A small contrastive image-text model, trained from scratch.
Model: encoder arch convnext, encoder norm layernorm, encoder activation swiglu, encoder patch size [4, 4], encoder depths [2, 4, 2], encoder widths [80, 160, 320], text encoder width 384, text encoder layers 8, text encoder norm layernorm, text encoder activation geglu.
Rows from block 3 of the image encoder of a small contrastive image-text model, named by matrix and row number. Rows with one number belong to one neuron. Each number is 128 + 32 x the weight over its row's rms, rounded and kept within 0 to 255. All counts start at 0. Numbers have three digits each.
Before each neuron's rows are labels from the 100 images, of 14848, where the neuron reaches its largest size: "strongest on" is what is common among them. Only what is clearly more common there than usual is listed. The data: photos with spoken descriptions (Open Images, Localized Narratives). In brackets: how many of the 100, against the usual share in percent.
# gate: MLP gate (encoder.blocks.3.mlp.gate.weight, 480x160), inputs 0-159
# fc1: MLP up (encoder.blocks.3.mlp.fc1.weight, 480x160), inputs 0-159
# fc2: MLP down (encoder.blocks.3.mlp.fc2.weight, 160x480, transposed), outputs 0-159

strongest on: text has "plants" (39 vs 10); text has "grass" (36 vs 9.9)
gate.309:130145163175123037092124108080165157189119119175188101111133144092176113084127130129119168119153133123166104106138177108191145135082168115105173090143115127076060127090124100116104100081120149111137158114123147172146123097161116106124178081166125102093115137081131160198135123127209089137148075098156092144173121099125141127130132139115094153126072160054127176097130093101124127184108134089147113138146129176130070112111129129104079201153100077165155161173144125187106102145144164
fc1.309:115079186142091105111135118105131118071113114148116100122090129226153134072142131123179154114066116166160183125122147110185125144029139091137160128186127147156074156175136121143139162132108114144165120140146076134102147103143127098081189134151125101131103154076073230134124136168111118106122178113143151112064117148135170116130085135113093144159180149095099179145104074151111116085117135136129107129086113065170093097088103176098102129132143104157123150123177136200143158154129115
fc2.309:122157145095065158156139129073119093121099055160073121155091137161123166121115111095118058111155156056125140160123094058125076146143095114158138151143108095131120183187139187086080133133165112175198100168128114162132096139150093128124184114100118180159094142109123106106118158124114112145076057148084115158128169141200136073099127140156108156088136114157089087138137098111160064169087140141115129117118166126164149137114094153146167150107098055126119107136183119204128162115143116

strongest on: text has "wearing" (30 vs 12.4); text has "two" (27 vs 11.1)
gate.255:148131032148190096160155132136167183106140102109159201082146108161151157108204174113170109125110110112133102071138050135144158151124120110125088159121161119164134142126064142121125102090089129180122107169093097120067131146117091115123155100142069116108090171115089102124141120134222137144133137166163128132101085085108141179161110084148095116139136109142050119126202154093107128104092183091132085106133164096121168151150111162178130186118123133105189123133165134122126107152116112
fc1.255:157138114122151162100114170108101109133179069157121080144184182086155070082083146148148160114137132118147146099124153173071123134128094202158054096173167120205102141108128146125154150194132153166083118146097168136161118107183106151142117111149078088166133116150139125117115129137060082121146186093111093117160111114120152138106136129136128174154136201122186093153076117062122156139093112172172070129100080132112066142108126070152084081105098116154151157124094106158160137108134141
fc2.255:118168132177072152140173175162167084101166188201142039096119045155099108095186151152086074141114181113149093162117088153136108157114137136104191168128109139088092121139096126172140142151109153129102131123146120135091082107156127136051144133128067133180137163117135134105158132099101127127114117102172094111069115111134144112159175106192099157147101108132130038097131155127128117105156160161138106131109127132150092123139083089163152158081105098170107188148097129111142178105073136

strongest on: text has "grass" (27 vs 9.9)
gate.265:126106083078090138142118085101197138133148165081102089083121105104132059085117123150091132095164099109089127138095107142191144090143140138122147179038140103137029152156154163120097176141166098104117179162132127096146140135132154125060172128099187178132174165101103099128101166112158145107083150146096192128076073126133161133079157137136138116091143148161174124113126116115173123109102145139228119177139115139146119131151155113169111170141175133150095154151057129129117148120142134
fc1.265:095117155144137138123124139161097091144124133129160102080112110147130197214111145135142119150106218086153142142175194168145164135074179100112047172154132169130248144110128113108132114119130091097111149071112122169148114122101126103164122147165096140113086134163155099077170132159099107093177113135107130147107166139193088151135105087090132098157121190072141139123116154115086124099113127070139142066090105124108114097095145125166134085134073096165159097120178137093097144150142134
fc2.265:123111132173088110138141156098053054198162118116106131120119131192140104057135134148148159129142147058132099126046129093104121118093140146137178097141117069175113147144179135147100085079145069167197139156118134183149145179120094132123124117164179122129143135110159092149136139170169145143172187117095143102128122174141190103116166187146148114167141117110177141122133170147139124136151040088089145164095120126164141147137144115090081134103171122142140172171112107160186113170142094

strongest on: text has "sitting" (37 vs 14.9)
gate.37:074114096149099104105149121157108121187103184088135116092097127078097160174202093144095140109114136161134033114119120165140171111159159107154121148129091167085191177171097193126143137153093130122188159107144132149088113109105129119097142110151121180119086157151080118055078119104171096154179106133121122135094136166172134133124141079164137143117110205138082173132120066056147089129094206118078135118177108144161154112133128130120120096113099123148114163160128097108145149162087159
fc1.37:141137123118132097149166078115117077115117143143132087120129134087128156131180077174050124083132083130177166115127084149095202156133142103161133161175105054124140085150123160139152089080104151181166056143165113107108085144109126161190092136113103127129090136123126116124127102113179163160157113120104152176136159106059094151174162101203155131130113149126065127100101115105128122132124189109091094076135105107135101148194177189095189172107128166102146151143179143136085160131096111
fc2.37:123148139079162162117126120150173131080125171118102133124112128115155120184126121136100129137130151158125140159144140109132145121127120065161145157119183075211118081135107129086118126170140128141120138056192123123076117132104164118139179141142096169130148108113143170148143198127138095182095085126190085115109117116118084094210192119171050129121070104134123109133161100047165167149126118093131071146131135129149100136122133103073104059154074114069127100147213145103116135107109181

strongest on: text has "grass" (29 vs 9.9)
gate.476:172100094057107102139154167053137102101154121112131150150114156096121106092123168147095107082138140169149147119103062098143156083164082126108102090101121136172124155097114075116097149191137079100171116097127138083112165111134142059154091134065137203127107136141135151128125181180096116196087207129161110104161147139121144125135108164134142144122128159124143095110116114083126195167098190102170165131131146143154186116147143151131024104139122144136154130085160163086110181157162129
fc1.476:134123073117144196097160168136070140091126109136111124051135153076164134087081158158163113206085104114157102148113104168083152112104094118152120074103102142205130166115143176147141143186098194114141123154136150200167133100095100157114100111103153146137100117099122107105090138148132094181117136110139112107194083102129082154129140165116116164135113152105151035154062136154152097112143072174128112114103101165141118128132095125093144117107080105162193138115137126161121174212128125
fc2.476:123199081158186126129129163098120145077194141053126186176164105119118074132104080119169168113103140127133156111168122150115140107058111147151103155147141069119164178176135109102105124162169152106154103120114117117142178190124101152174097100172123178127119149166166169167142108164099134118145120126074099090098202145115095135112143150166136095121160078163192159124200101189089138095136074086139086110127154113148102155110135159137182124157127125127122132123162130072096078126130077

strongest on: text has "grass" (37 vs 9.9)
gate.24:147147088142115143107167128124107064069095128170106127148156146118085143105086059156139100111150116079171085103133163110135141188062209107080133140109133119131111135137166119128169092119104115102144163158090134120106105091045114107112146085159109165120151127129172137164131120098111141112132120180139162136175222097145095139133138077179181100144082142181107100091157117060107134145104134106152152186160178170136179159140086132171120111182100055135160163099146128095091097162137123
fc1.24:129125193155122110123107124091102213112172051184165199110144122161062141171116146065084102094123113099104185061111140160104134116092130136163149065103124107136064124116098130064100115129146149081152169115147148180106139176089124157149086124094135163150109085166144110107119130139073168092166067107142134135084127102082131138125167112155100197142170164126115095153146169155118085115095130164062161137098149147134117112144173148151132148132065141141104115135102205121141125128149115
fc2.24:127087077177177086105150121146119057133151144106162073055103131167143141150100147144141147128107145131143132150146132125063140145091127116117156153117088138130117137128164077127124142187141119128075098150077107139098069113180117135124117169051155150152133007138185150159088094104087150155165105137190077133110145171140165167151134094106171120153130160070151089135110131152120157097119157099089138135141088132129162096172107109095049100173136172062151119152148161154135081116139157

strongest on: text has "grass" (39 vs 9.9)
gate.31:107112069122156153091154109152173110069092128142136110170135145102146150115089128138175099036121132108191111109163170197077152175120133140115123127214088098204149067182129159134223132104100136109080134140119122134108088146101095161116156124144097082144123113090084158160121119110159107105198151105162114125167143125134152133116115152143134164106146074075155108124172163118117158115179138078058155142124126190143108175094141089120093133125182120088136133127091124151098105138143075
fc1.31:098129147126099101134121145153192122067134124150154149168071131094142132153065156167068165055202136097148093125153152166141114133087139130091149149183177128177158084162126170124175120079156121123156097176131115055105096130085111066114102126160139119115139141139144136089135162119185147124148142086143154122143104108119097167138102081141150088121163109160165084140110080129202041179123128091115127126175144149101134158136168151089129156078171107130141106103146044113102169173099130
fc2.31:158087172141169148175115051141187106121124145150066104133118111120146149081137102144134146075100120165201173210126136092145080156157116124167157096197131126117138100079087150117151151170153119102103136153125083098149102170130085102071128118099104172138089157134159063064102102132106120131089155115105140127110185154067112134171112107082101164105189136151109153125105110184130187102153171125129154101144151108137114151182133086133144173159154146123107134088193145163090135122127200

strongest on: text has "plants" (44 vs 10); text has "grass" (35 vs 9.9)
gate.435:112098124216076173077137122129097128062177134137139093144178141180159155109133159113054142124033116113130128092147131132171093163112103119106166143117145103194138120130150118153128113048057148160134128144091158105136117118113151124128122105133123087127176158127139140124085127119133131166124135166051121165139093100151174145117138146201026050147154177064153164130118084128147116137142144181092134117188151110138149144127110080121140111097092132107152128088114142158116136128193117
fc1.435:098135088248094126091159128124095131152121142146162135149130146161112102155154130115096138127061139157152138052111114157170092124135099166150179126166146118158111105125155139126120090060098174130160113158114134092105100165055117134110110132158175092147152198105140141149099043104112116158165147153062142173098106137131116152123103097117024063136122184100156142119091135120115125138152164146125125154142201100151138143161133105082137136122133075154124140095103118098084138126216128
fc2.435:112117119149162136077121184162111074140111102093105091119108118131177133120116098114123106109123068157117199137107170159149190120196130145145146179093130113146106092156116134132184126159106075125111180139144117133101128132175133154090104115156189137164146136098124208081122155102067092120098217071164109110118123171155151095127115124139070121124133109136162145101137101140121144132147145123122160127024120127129085147189154150138105165123211112129134175096141122191151095037146100

strongest on: text has "building" (41 vs 8.8); text has "buildings" (28 vs 10.9)
gate.197:123099157116092101087135076159126158133106096112142120180167126090124110147103158147118128124091136122133125142140122145155186187132161114154162106163057161137151084106119133221070145144090096151133064044079119123160122144114030114153123151107130178173119081163122121172106083136111160131145141118128164137175116159090137063085121192112082134112122158191160129149076119116104181091128140100152130118084218112141051126083117132150148179142126143153138156109163123115117102151107138
fc1.197:114114099141094184109123124094180120109136108113129150172120159070111171167126182104108153082094130078114097168121119083119145221163149122144086153131105083112153058169130086182114132107083104155125045103145158144115106137149140131098123198128136157145179075144193157157092117129172145096159175139142135146134120196104160125135104135099160180062171174114140145124124145141133143081127100099147119088134156116124073102101183077098103160135114119175086136105134152109163165108047090
fc2.197:097148133208094129158064127102121094153103179153144101114168142126105128127128074094118150123099098066137172114138148148136141100179076101183065063154175115162091132054157144109077081157100143092134138075151114094103100151079105152118156131113157108168113072080139085172124104133107120097107097126135097118157082077083194133141141125110100114146124111105091146159127135069189133125084164142162088189126214122124120121200126132119140157162117157099146171131099127137182149132090130

strongest on: text has "table" (32 vs 13)
gate.47:100111171173116094156165136122123111231120141125133101096077127106128083092151123164096132156112172134168190122123131073181131166101079116130138178141144170105069095056090131112128185102126119181139104128093136109159139150142116138112158077110122129171085133111140092113139212062147140145129111139085149102133088097214109113089161051140121129116164148114148112089144112118130087143159104159156150122140150139137131047176111170109145113114176108119178126164147121192050136126149147
fc1.47:146143185094123139172117123158173125102129134177114126139116068149119108104103198060127131108117137113115167169113121120124118131088153207098174103139130111172102149168123103187107080154143135114129101104160139109132197059096135107129099187158118100111108164127128104107090138080090149097119145080196104143119158184118174157132109225092150132136139129107108138163093125187175134092122118093087087109110100041146122185085113086131114159141135168115119151116132091218137127139070123
fc2.47:100119087100173108148079045175089124135117129121134087176091127155095134130172132085157152102148165120093134168141076091105081099129127141118112079145169134077051141109150155096169121140125168144183077134109076136094051113085079162141168172081140218157141162143131087098136142078179182109136090160131133136136162093116116161096080145164163150091118124121109107107115124151094150140162144098139135087103229178132124124150151137146145140072124129100084127138157150095137132104110081

strongest on: text has "grass" (28 vs 9.9)
gate.14:137096063103186169124099116139174178140148112179133117196098165064182122077070157132164056111168118192147113104173126130125123172098158074119076142155175171144096113126134180160143158124134150155118158131094140107112160149049135067157117119101120108133176107085108172164118155146119102101158106107167115136143147139166101084144093146093139149096104120140127123152171058068144134154117082091113135099137075178084156163123113122159149100124113077186163122088155156098157125090128095
fc1.14:116107123129088136117168186125147135070127122109125117159177063130145082057192099115101155167148147137129103076198116147167140181128108179104130145181133134187074122097084195123090132104147182103137131097123120102077142083086100141098128069130132161117124141106159142055084110131135094166165198078089110156105143138127146116143169158165110151134138120075128077197134100172167079116157110112111146127125178092138152146114136114115122127103115130116122118166157096224078096146154160
fc2.14:167123150155150137132130093159199135126112101161120111138079107111140146070136138144111186122111149148121100122147089101186129160166147076156130034135174146097106168126168081106112129097210163091089125175095124091094078143143110167118131136113119161169173168156129107113109111058239134110123104130125175121095124127075153142135122087169117166175126047161065160132154181128163099155079116174100122122132145176172131126156155114114179134134108127100103128157113095082108096102140154

strongest on: text has "sitting" (44 vs 14.9); text has "table" (42 vs 13)
gate.153:126148110124046069138169124138092143142135143178063086126118109151151160093092154215126074142103164135177125110123114171105145164137094099183155136124144125036165099139148125098081108089131124127094181119121154120122068161126122122102139133145125138061098105094073117188131148144187109161139122141147087117125133096146076209078130152160098180145152103140166106105227143163095110164153103077100127075145170124127151122104141091137181113161104117166131141083099155141122125157136139
fc1.153:148134131142087079118113116113109106125113134151171096131093064148148187110094137124159143178171182187158149081119107133117055157186083081140169174124132139122168120176083115174095133146111085127130151085153101143157083084128108127123104133078127137126098157140147112188082172169098166107145153151162090142109161103127141151006139135109111113130159145112110103122157125177115122067176141114120142149143077092092138069148169120166228118115192101125118153147088109091127150150110120
fc2.153:124131152129111129148131110113188157119182118069148159173086126090173133136143096113120128118140109150107097156167106088160115173133126195177155179143105085146177145134161095136167138107157150138099202211140145188163122058163144148124147160116107086156123079138164120079103127156110095111090106111161152120128094141130111134077081129203158127108127136075129160132136151155113118144166171109079140131102144137140114051048087174102151114130101116169104161161192093106132174076112055

strongest on: text has "people" (65 vs 21.4); text has "standing" (58 vs 23); text has "sitting" (52 vs 14.9); text has "chairs" (33 vs 6.9)
gate.87:142147139102129098146098122116129122132110142051159131099148132088164196178158127114202112141157093121167120113147077166103126164160141128103126119148135150124184104105112093108091083138101171137116096216116132134092120136151135125121106172107081147149134114133120165057149084142139151130143193176165117114170155162158110144087118104119153102184070139148121118146097085163082130144169102114081124062146118113096071171157137150116092069120093101115098122139224173185139151119048187
fc1.87:076080174143105111163148118107091124165128095082113076066144125138111172177151116155184096019137061112110086185148152110142121098114112149157090136125128121159105150136131145183075134141100142121142190185112143140093070118127157124136129150133141198077066138176160133083150142088105134109122128181136139048132148105127115147138116119133131160155100180110130106059155131148105152120161127084075158131151164150104163150128146151156125115150056133129114105120224150104111094179148126
fc2.87:140137125068090170143138039075126157080102184131121119217141127134122137194104090100092164054152118093123091161097104071126126149087097145144097158119176130171127100107143146173197132073127168109082123130149126088120165137106154126116166146136136158133127109112122122143159135100141117108115122136164111153122112157081107081086104151139106057162171060100119153064160123117120120131171153163139108104121196177155101118185103146096156154146176117128106063136163089091149128170156071

strongest on: text has "food" (46 vs 3); text has "plate" (41 vs 2)
gate.141:115116125118124168074107138082076066124136138102123144145170148171169181157170110124067077160110083117155101141129107080140089131145127091172172104106125076117122126138137167140129136125069131094093085192097135132128123104059159159141113124165111118049127150098136100145160145097090098072201108181173174104115112194165107122117138136078084152130148140160122123117128120172205134140116158113174143132132181102138174123178115128173148137085120098195111174101087120190184120094098138
fc1.141:110119124172191159119128125136105200139187086181087125161192145165114100151120127174124173179074136129177119124119116075096080120117098128116156119136137187147137166136175145064119098113168106141117130084127142087160131109101083095119127165090140095091105221135170127121102145180149111156141164169147140141149067135153059122117094097133174157066073140127136048122145074134125102154166095124154106163122118182103113116096130093104117123165119087153115151165097087100139101184137071
fc2.141:129083180111134128129176139138068155159129127153176167169153153127147164146084094155124163129119147146108131133132076158138127150119150098077153092043094116135130129106110093145098161136146157079140167139143099073153147135127143101146134178133124095166116144169076181130143086081068089128114059139148177145093143172154128120065112104200187135162103110099170127136142107202112099152142144108110164174109083149148057162156191120159138138058139127177108194175109162101147149180129126

strongest on: text has "building" (27 vs 8.8)
gate.67:108124101161052111136127123151120120181095083169097097117177125132123087135147146137135144088139157123142182112121097123121116131147146158140106123146055078149069127177118116102166144111140136133145123104143129099133058113106133134121137133172080150121054178106153105096137184154144141120112193139150143162094105157171133165112067127057112172156110177061097114116139118139176172144062171080139125077101133205134141077085178157115107139175140166064103153177141212120141097120144108
fc1.67:127090141095102165124149139106096082129127125113131178110147116176098158145179130157115100110129081135127071089115191110109106154146126136146158141084176092170208105114135133076147152125103185148120130176102120136118163159086092124139126140076101069172150206123145135208150063088114123101129080069148114100079087134070145126133188093190182177127134099171138127093146095128087061168134111191081109145107110191125133141131108131155131120143069132141114142120128084124093159166142157
fc2.67:157141106101141120109228125103129101149165110148217171139124176101155103074118152168111178081112111114180141113124091153158199126151112147124061123106129156139112091155119188102113104134154142125125149123202120136180173120146083113119152057127152089159096076168135214126099077107133148111151075149150088113117135101112137054105121133111095135136128132144158124125101080097147093182118171126143114112073105092131157107157116161156138118072153155124141137131040169148140099119093181

strongest on: text has "table" (30 vs 13)
gate.81:120094112123145106091109177130090132148103198122146101012115131097105130248175114106116142105149134173145129172141137151099127087143166162113068132151112167153096124000125096146061142122139141140114105131140127175138158131148112124199209077148114132149123133096127107135157144087109132146154139086155113125120182086129098096232155135120122112138128182136129141133107167123114118166093140094113123103134128131128129101095128153127099131133138145087114144179090088081125167109137125
fc1.81:128161122189104127137124131197108123172101071161143128121112156149140083165186180119108115174075128194204110126133149086155137123197154118083167185192175101130154156072136128107086145118111175124090115125142074148150104139104133137127117099142128167127156175126063104161057095164119131116120094119105138123119165132152153127041153177083093158124082085139161160106125082083120139139174102158074131113138126108111157130126128148098076149097115095116132059147182078147085099120114160
fc2.81:150136113080132123148111128144120154122151098196162122182155127137111131207130111132110198143077102124161156143130084093095151148089144123065173082083184152089177180135102137122087144086146175136152063057138095116119129104166152131131151107114132114115125082142132082140133136133095138102103019123083148124120094130105137158197105122140096088138100151163132135079158143100148079198095146128148079145126147120113159196102182081129132127093091119083139176102178165164156148163096131

strongest on: text has "wearing" (37 vs 12.4); text has "man" (31 vs 12.2); text has "woman" (26 vs 9)
gate.23:123125129131095098119123106144186074185172124179134117096186145150106119083082142138138177150077172112158099194158160093161076060189175092213151093148089147116146095099115127159108112168161134111131083104138140090143103162142066143163163150156121141084084161113114131109064129140130094157125197148140089144137135074072108171102131128153115111154136092114036119110133198133152132152145101159111092180150111118108163116125092137119180132121114120131113112142138164107139061092165093
fc1.23:156128107167147210128112131125138135156119075120151034161083124133096128134170118128110091119132107111108194133162170205154095137033063134046108148146094104124101135174111120074144144077068108112104114150178157149142132105157193136108131077145115171111109087114108130155099107159154118103084056136092121120140120138155147113145125166099142138133132115140194141185162155141082165126141100159130130083134125138152132162110130087075102105093106152143148207128136133112102186189142125
fc2.23:127123102129068101107156196131126086171093203112104186148168074128161137105141166122075084100141115165146124094178111086128118096176138127203118152074164164101087131129125076149119079092165122127157144126076099078076130179110083148143134115176195108108173094132134194136194135151078162191137097154141109135110153146122164150121103145140131194145078113142107100159104152142100117089164112152148193169139150120119129086173119146182081122116175165149122105125110120145126169093115108

strongest on: text has "people" (60 vs 21.4); text has "sitting" (56 vs 14.9); text has "table" (45 vs 13); text has "wall" (45 vs 20)
gate.331:096125123151161135122083111137141131159084167138208120084150105101177151205084129104131099105137129137188116073118169162095133126103114129106130154126076105140155116087090167137102039168119165150117116155165113094103111147125092145167192121174107171136112159132120114103082111063163119105103150223124089079112187101118053098132182137111145141150073140118131136096149161139132114121117153123063119095112145135110176105133088173121140114149088170153095153150209132128076112120180162
fc1.331:143161152142126097165127133126076099132070123135124113057068106123150142212105129130183056135136149134155146078095185186147110103151147188152142118088108128164107163092121153145162164104102154067131131117076116140127134142109135121131176104111136150116089088177092062044120131139075162115120109171116126070101128128162124103122175144144099141156092119123133115138113106083087176094145189145117147068149110168089136137139159209144147186097119177132138145086193120080108157151091153
fc2.331:086112180105122129105105069104164145143120174126133103123139135081094153211124126097121100125179175226073135149194129094139081132129138156076114073179163071107145105119153106151085158158167144136118109148146109131124122127114155148132065131160130120133114042175067112110111146090143153105125062119169132157140087099076064093150133120131184119103125126175151168087143137101122094117169144086121103158114154154171130070193116108127098152138162122067130134138167064087123137127103133

strongest on: text has "food" (39 vs 3); text has "table" (31 vs 13); text has "plate" (29 vs 2)
gate.110:092114134095129113075118111125158140116144145106173079099138119179118136162120111060139163170107123207126123176106113103129148110155162134138193106110143168144105085084183077171133107064075151141107095130110109147151177150164066100091113120068124092091017199092183127160115160072124169175139132153157171112152139104139142121098127142131163088133141135107102143165130151143153082114121143137188172100067120118133148087159082092113084103115144115139193169132128121184142151137101134
fc1.110:165185083110076076084090140095141173142089157129134088140121125136161138090157112149106125104126172071082093106071154181084123076142117130151215150113176124142104156179100079100134187174210131074127117142100163123105127112200137128156125142096174115135102089124148069146131098105115121112116138113150030118098150133130118144169118110163160146111109167142076183140073132133104152074098119106111069144174141126153078144190162114172123126114136120146134098118119113131171169158143159
fc2.110:137064231114125108095145103129168067135094167094123094126086182099086135125105150156109093181103157103133156020161153161136154186089104142132157124106103144121123116130176070083142144185124109139103155135129103160136116142130115191139098166145132164087072157208163114093129097127175169169089098127126123104134151126109130127128167064123107101121106149090104127159097119087185176085096112119136113152184100137092124154182148136104102124152071147127162094095133095119092168102161126

strongest on: text has "building" (34 vs 8.8); text has "windows" (26 vs 4.7)
gate.362:147140091138117073076041133184136131134143137141126157152151140138122130132106092115130154119149108142089099129108119108157089000141172143139073118122153168117164207123140116062167068132182091152079149145129143096094148156134159161119158122092054109106112115083180138121190175115141096147145079091154171126135123148208077153159082130142123124116172150133114113098135134154146112143119101127085139148111087113146103144108121148127165129134167192110177102172111140117120133140081110
fc1.362:157127115114181104146057146104108125133160161128122153131188133128111118143142190153138127089095102178092095196143099121075182255085154098153158159129184101114165127135146108156122141168167111121142021094156151109106144107117169134148157125086131146160111168101128139159080148166106128128166165088113105115107146188067125120133100161151084120096103166134124107120078100150140147140104097133128097138114127137138202091144089081142100107109103098162114124093084123099111124111144134
fc2.362:129102145075102161117141107142125157130139125118116161199151180165135088142144127116119131157176160166172127160089137129157171106092164121052170107118111090105091121140149142079083141132143100134131128193122126104128128178170094060120115128056091175083149200136132164124117180140078091153173123161147138200144093092131066059161156124099138133096147188100170136122150144139167133142166098122141084093152098126108114099134196098158101145111142115254131123138139122114150121094125155

strongest on: text has "people" (43 vs 21.4)
gate.403:126164122146141121107131118146144045090074061070112174123118126113135117119129129131122084143104094144080117142165176146129134152135132093120138142147137146161087141107150092117148122108102149154168082132091116170109161149097090067138126147169117216164155133141149175176079151124133113110116156114109155163117108127114208041245139170173106170150086092169155123110089117157141166111172116076196114103169114062102106115120125137147129082081123132092105124120135152079111159103109179
fc1.403:132133157116128119032139166101160026072085148101120117141124160118153022139131092080111153161119156129107109087156164119152195085116087138106109144140155136147104157085122090084116153123106244122092115160143150089129153154135155147147144133167122143158070135106156150145122122111135128107094101139118178149108117113148152049222185137122166100134105147123174119152070081120143095121191147149150144113140122112125083138147140102089085134117092117132118119185153130163150163129133129
fc2.403:143102150025100105112114081116099142080140071087143194137141137112086091134109178124056135108103118145166117135052112160151141129143154087093131137148153154109102130110134142125132166136168141062119184183149152111140110091143164118113036189164120171100141097105097125156092080137130147153099127151092140145151118191119094136099149088114122102140106109143154110152139211214131111111073087176156143100115126124151112136152107170136155204140154128163109063093101118082131144123106138

strongest on: text has "food" (33 vs 3); text has "plate" (30 vs 2)
gate.213:129173135147164131177101105156153130169072202137120112127129135173079144119171090168096148102125092147099132143129119127155154115126194142110166116186098097107126134118083163156088098083103175154100065087123161146106113165132075117194139101107120103102096125085072134125176114152107175106129096006146111138164159118149147130149121107130045098101073102119121152109090146156156085179079132130091181163174131161186171129126094162177167131134111132093104094110153160124097146155131145
fc1.213:136108108141151142140183122152088103126103158200117099126110144083123087140128175126124146109140074148226086148167140087134113110163121092104103165128123109191148118176161148055196130164155095118122084128144103147174114088173184087184166144149177118112130133139123122116122104103112128139129164050127059182131168099075127162122117140125111127138108125124148160103079135094133108109124124113070081168077114140119103106149120100139011142183169100139158147114152152149117187164098105
fc2.213:126169116091087148109091187114121149122117149108146142189084109152088129105076107093169138111179167149146133119122092095191151109104138169116148145054127154133117113124155126077108131133159068144143105141043119110213096099130142133132217129148140136134126097120159079083118087179155121128067081114103150175126108127111139145139160181166176169115165107102075109073099141090210131088037122127152144190098130081145123122129144152132129091119133160139186127137114105125121163128170139

strongest on: text has "sitting" (34 vs 14.9)
gate.316:121138136125108132118104150141059087162129123149163076095103152130127106138198124161118117203143133133113170156133091147134122087161169174209111148115094109156160126041085148120218137054132122181122126095140126129130142129180161145135094075092118108128143100079107102138153194097053110097084078121055164114153165099124105135126143126129119134184131133166100159103129158029116107119139132153146124162178124119073135120145125161100189100125096079119121120173126142175134137134098144
fc1.316:159114127113131157127146116106197195126152145094083153118135113137123127110088153099099126103161139137110082124140164136126153158078085098032138135118144135106112140221165122127042113216158111080110084146132144133083124135088112085108098194142168091147126145153162153111146152122177163159099178121190124127119097159114131116135119130157150125067123093090191112133147094182200145118121113135059156138059131110180106154104151134112085159118124185105123107092124108069133127140180108
fc2.316:101105089123141091119053150159103124118114139103143116131161115079146117115068108190167134079120172128127119146116144092129145094125144156226062110175136096130101174164104165047106103126123189134114088143148129155124081166078226116173158152140130155177144085120104165118181113113208186081176106077154157133108168112143086127138153145142111169082116160124105110078159163122129182145167118121119082105099111141108109102159141094107158150092134094146098138108139116137091155104174120

strongest on: text has "plants" (25 vs 10)
gate.317:137083061146126118102152109143156111114160125050166102106170098175077101151146072092149097130106118113142115181121228129150134113101122143163125160096135156096142066126154159146166131079158119178127181098137055092165167144162124098112099110125199105126148147140134106144137119144100161130101096125108142136136190122164126096063080138124202149104139122164087144141114148106141079197125130103176192149083127064155102126063115138151165132133145139110094159107145174120052142120100145
fc1.317:143229125106127119197126123080087122130105107121069115118112197088104088099128190175121126112153149114122176164102122169145123115105142153066118104112148135120121172123156133100123102164133105078094114136154197153105139108127187141096156150119064116144166092119117179165107121129166146100109148142088114139093120189152091085122137157099154066112139116126208093150066098128174134078157155122130111110093122172147119103222148124128100161146111106065117088156121118127221125149125096
fc2.317:102127134095093148093138138116119129213136140160060074086103102162073106124143158154091112160119125129128164105094105083166156135124159064138156105206151123105110113140121070141134126143150158142105148101136121109094151155110159148154178122125159142131126081067090058124149144161104143142066132131097083176107171090125131138097155172158128108091134166156149110091111155098167123091129111070119161066097136234094117140132121142148085094184082160132139131083148080096045108115153083

strongest on: text has "people" (49 vs 21.4); text has "standing" (48 vs 23); text has "sitting" (45 vs 14.9)
gate.313:093146132239214135107108159183138100148095135120150171074115051133193178143119130107191123107102120148140145158168071134097153137183149182040103163136094119130170145126100134150085160097090164118126179084119109134137099106105111103106096132089108101120142124131082062098044136120162136116088118149106106093134142138152130168140150107090095152118141110125141181083131166111126119117133124122122167163109133153097160135073142151094065146162150146183108125161119093102138185152153149
fc1.313:109137163239136076157178097134161078121188113126143071176096207130169155126083095154175171144168129113185067129150084105095116106071140122129121057132092128163131094127127136135148153149097152143161173138148134141150112134149136149118067158118090065106110165136154174132050123130102157134155125139094153169131116056119102140135170115083111145110125133129131129178058070143095112151164143091134146155140113099133162123149089139099118136096090147130124123167139144130113035093113165
fc2.313:091117138133099174122128149082124107146134157146096096136135107124225160115242130122066074124158134142143202097143084127123160108146127200113096185154168169128101106108106116141119074121122125145101190154113161083136140177172073091052095128099150166179065119168139129139165130168107143102142121182166156118118112122136127125133104134096139115171125100155108124134106126123159114145169111108116084134133154136171117144220082145100136153102123141051103069119123116134078174135126095

strongest on: text has "people" (46 vs 21.4)
gate.183:106101064155149133161121152128103127151177231104156091179101149141141135180149143101111067105104115136124135099045177120104103144141073110110107142130157129165127134174098100130106101119088142151111150080126195114073092191107121137047127085079167097144192162121124163135134079080168109136153134101124139166104106148057140122143160093194119122108171183178124137150101167133092144147169133142131136140166096113055139138098122072132079200138113107108123161138151145138130129118141094
fc1.183:136088153080127093103080176119079147080156063207109143068141130123109173151094103138138157119109178140165160163113133097157194141140052159144125090157099145147180108161160126107080093106100113170095098154112179097140104178130126157165110124157104145171082172121144151151157117114105097125084133184126131092152121102130186131152135174150144101154172049144098121146128114125125145130136112101089119182118171104164070136097119134176085186128113163189141080067105163105105085108139088
fc2.183:123144129158105120084139114125091099181065118132137168067192102165106128161189103161167158134108139145159141054107055098098117132095185130124111131112144166118160137115130100124105150143181059076184090052114115140133087146135154104190152111124111079110139104119166154161193125124172131124133172140165156064123143072150139152120088073163176095113096063133140140058102126116103196097113151131144140133123145097136094158138126146170146144073104090101085138092167129085143125116131085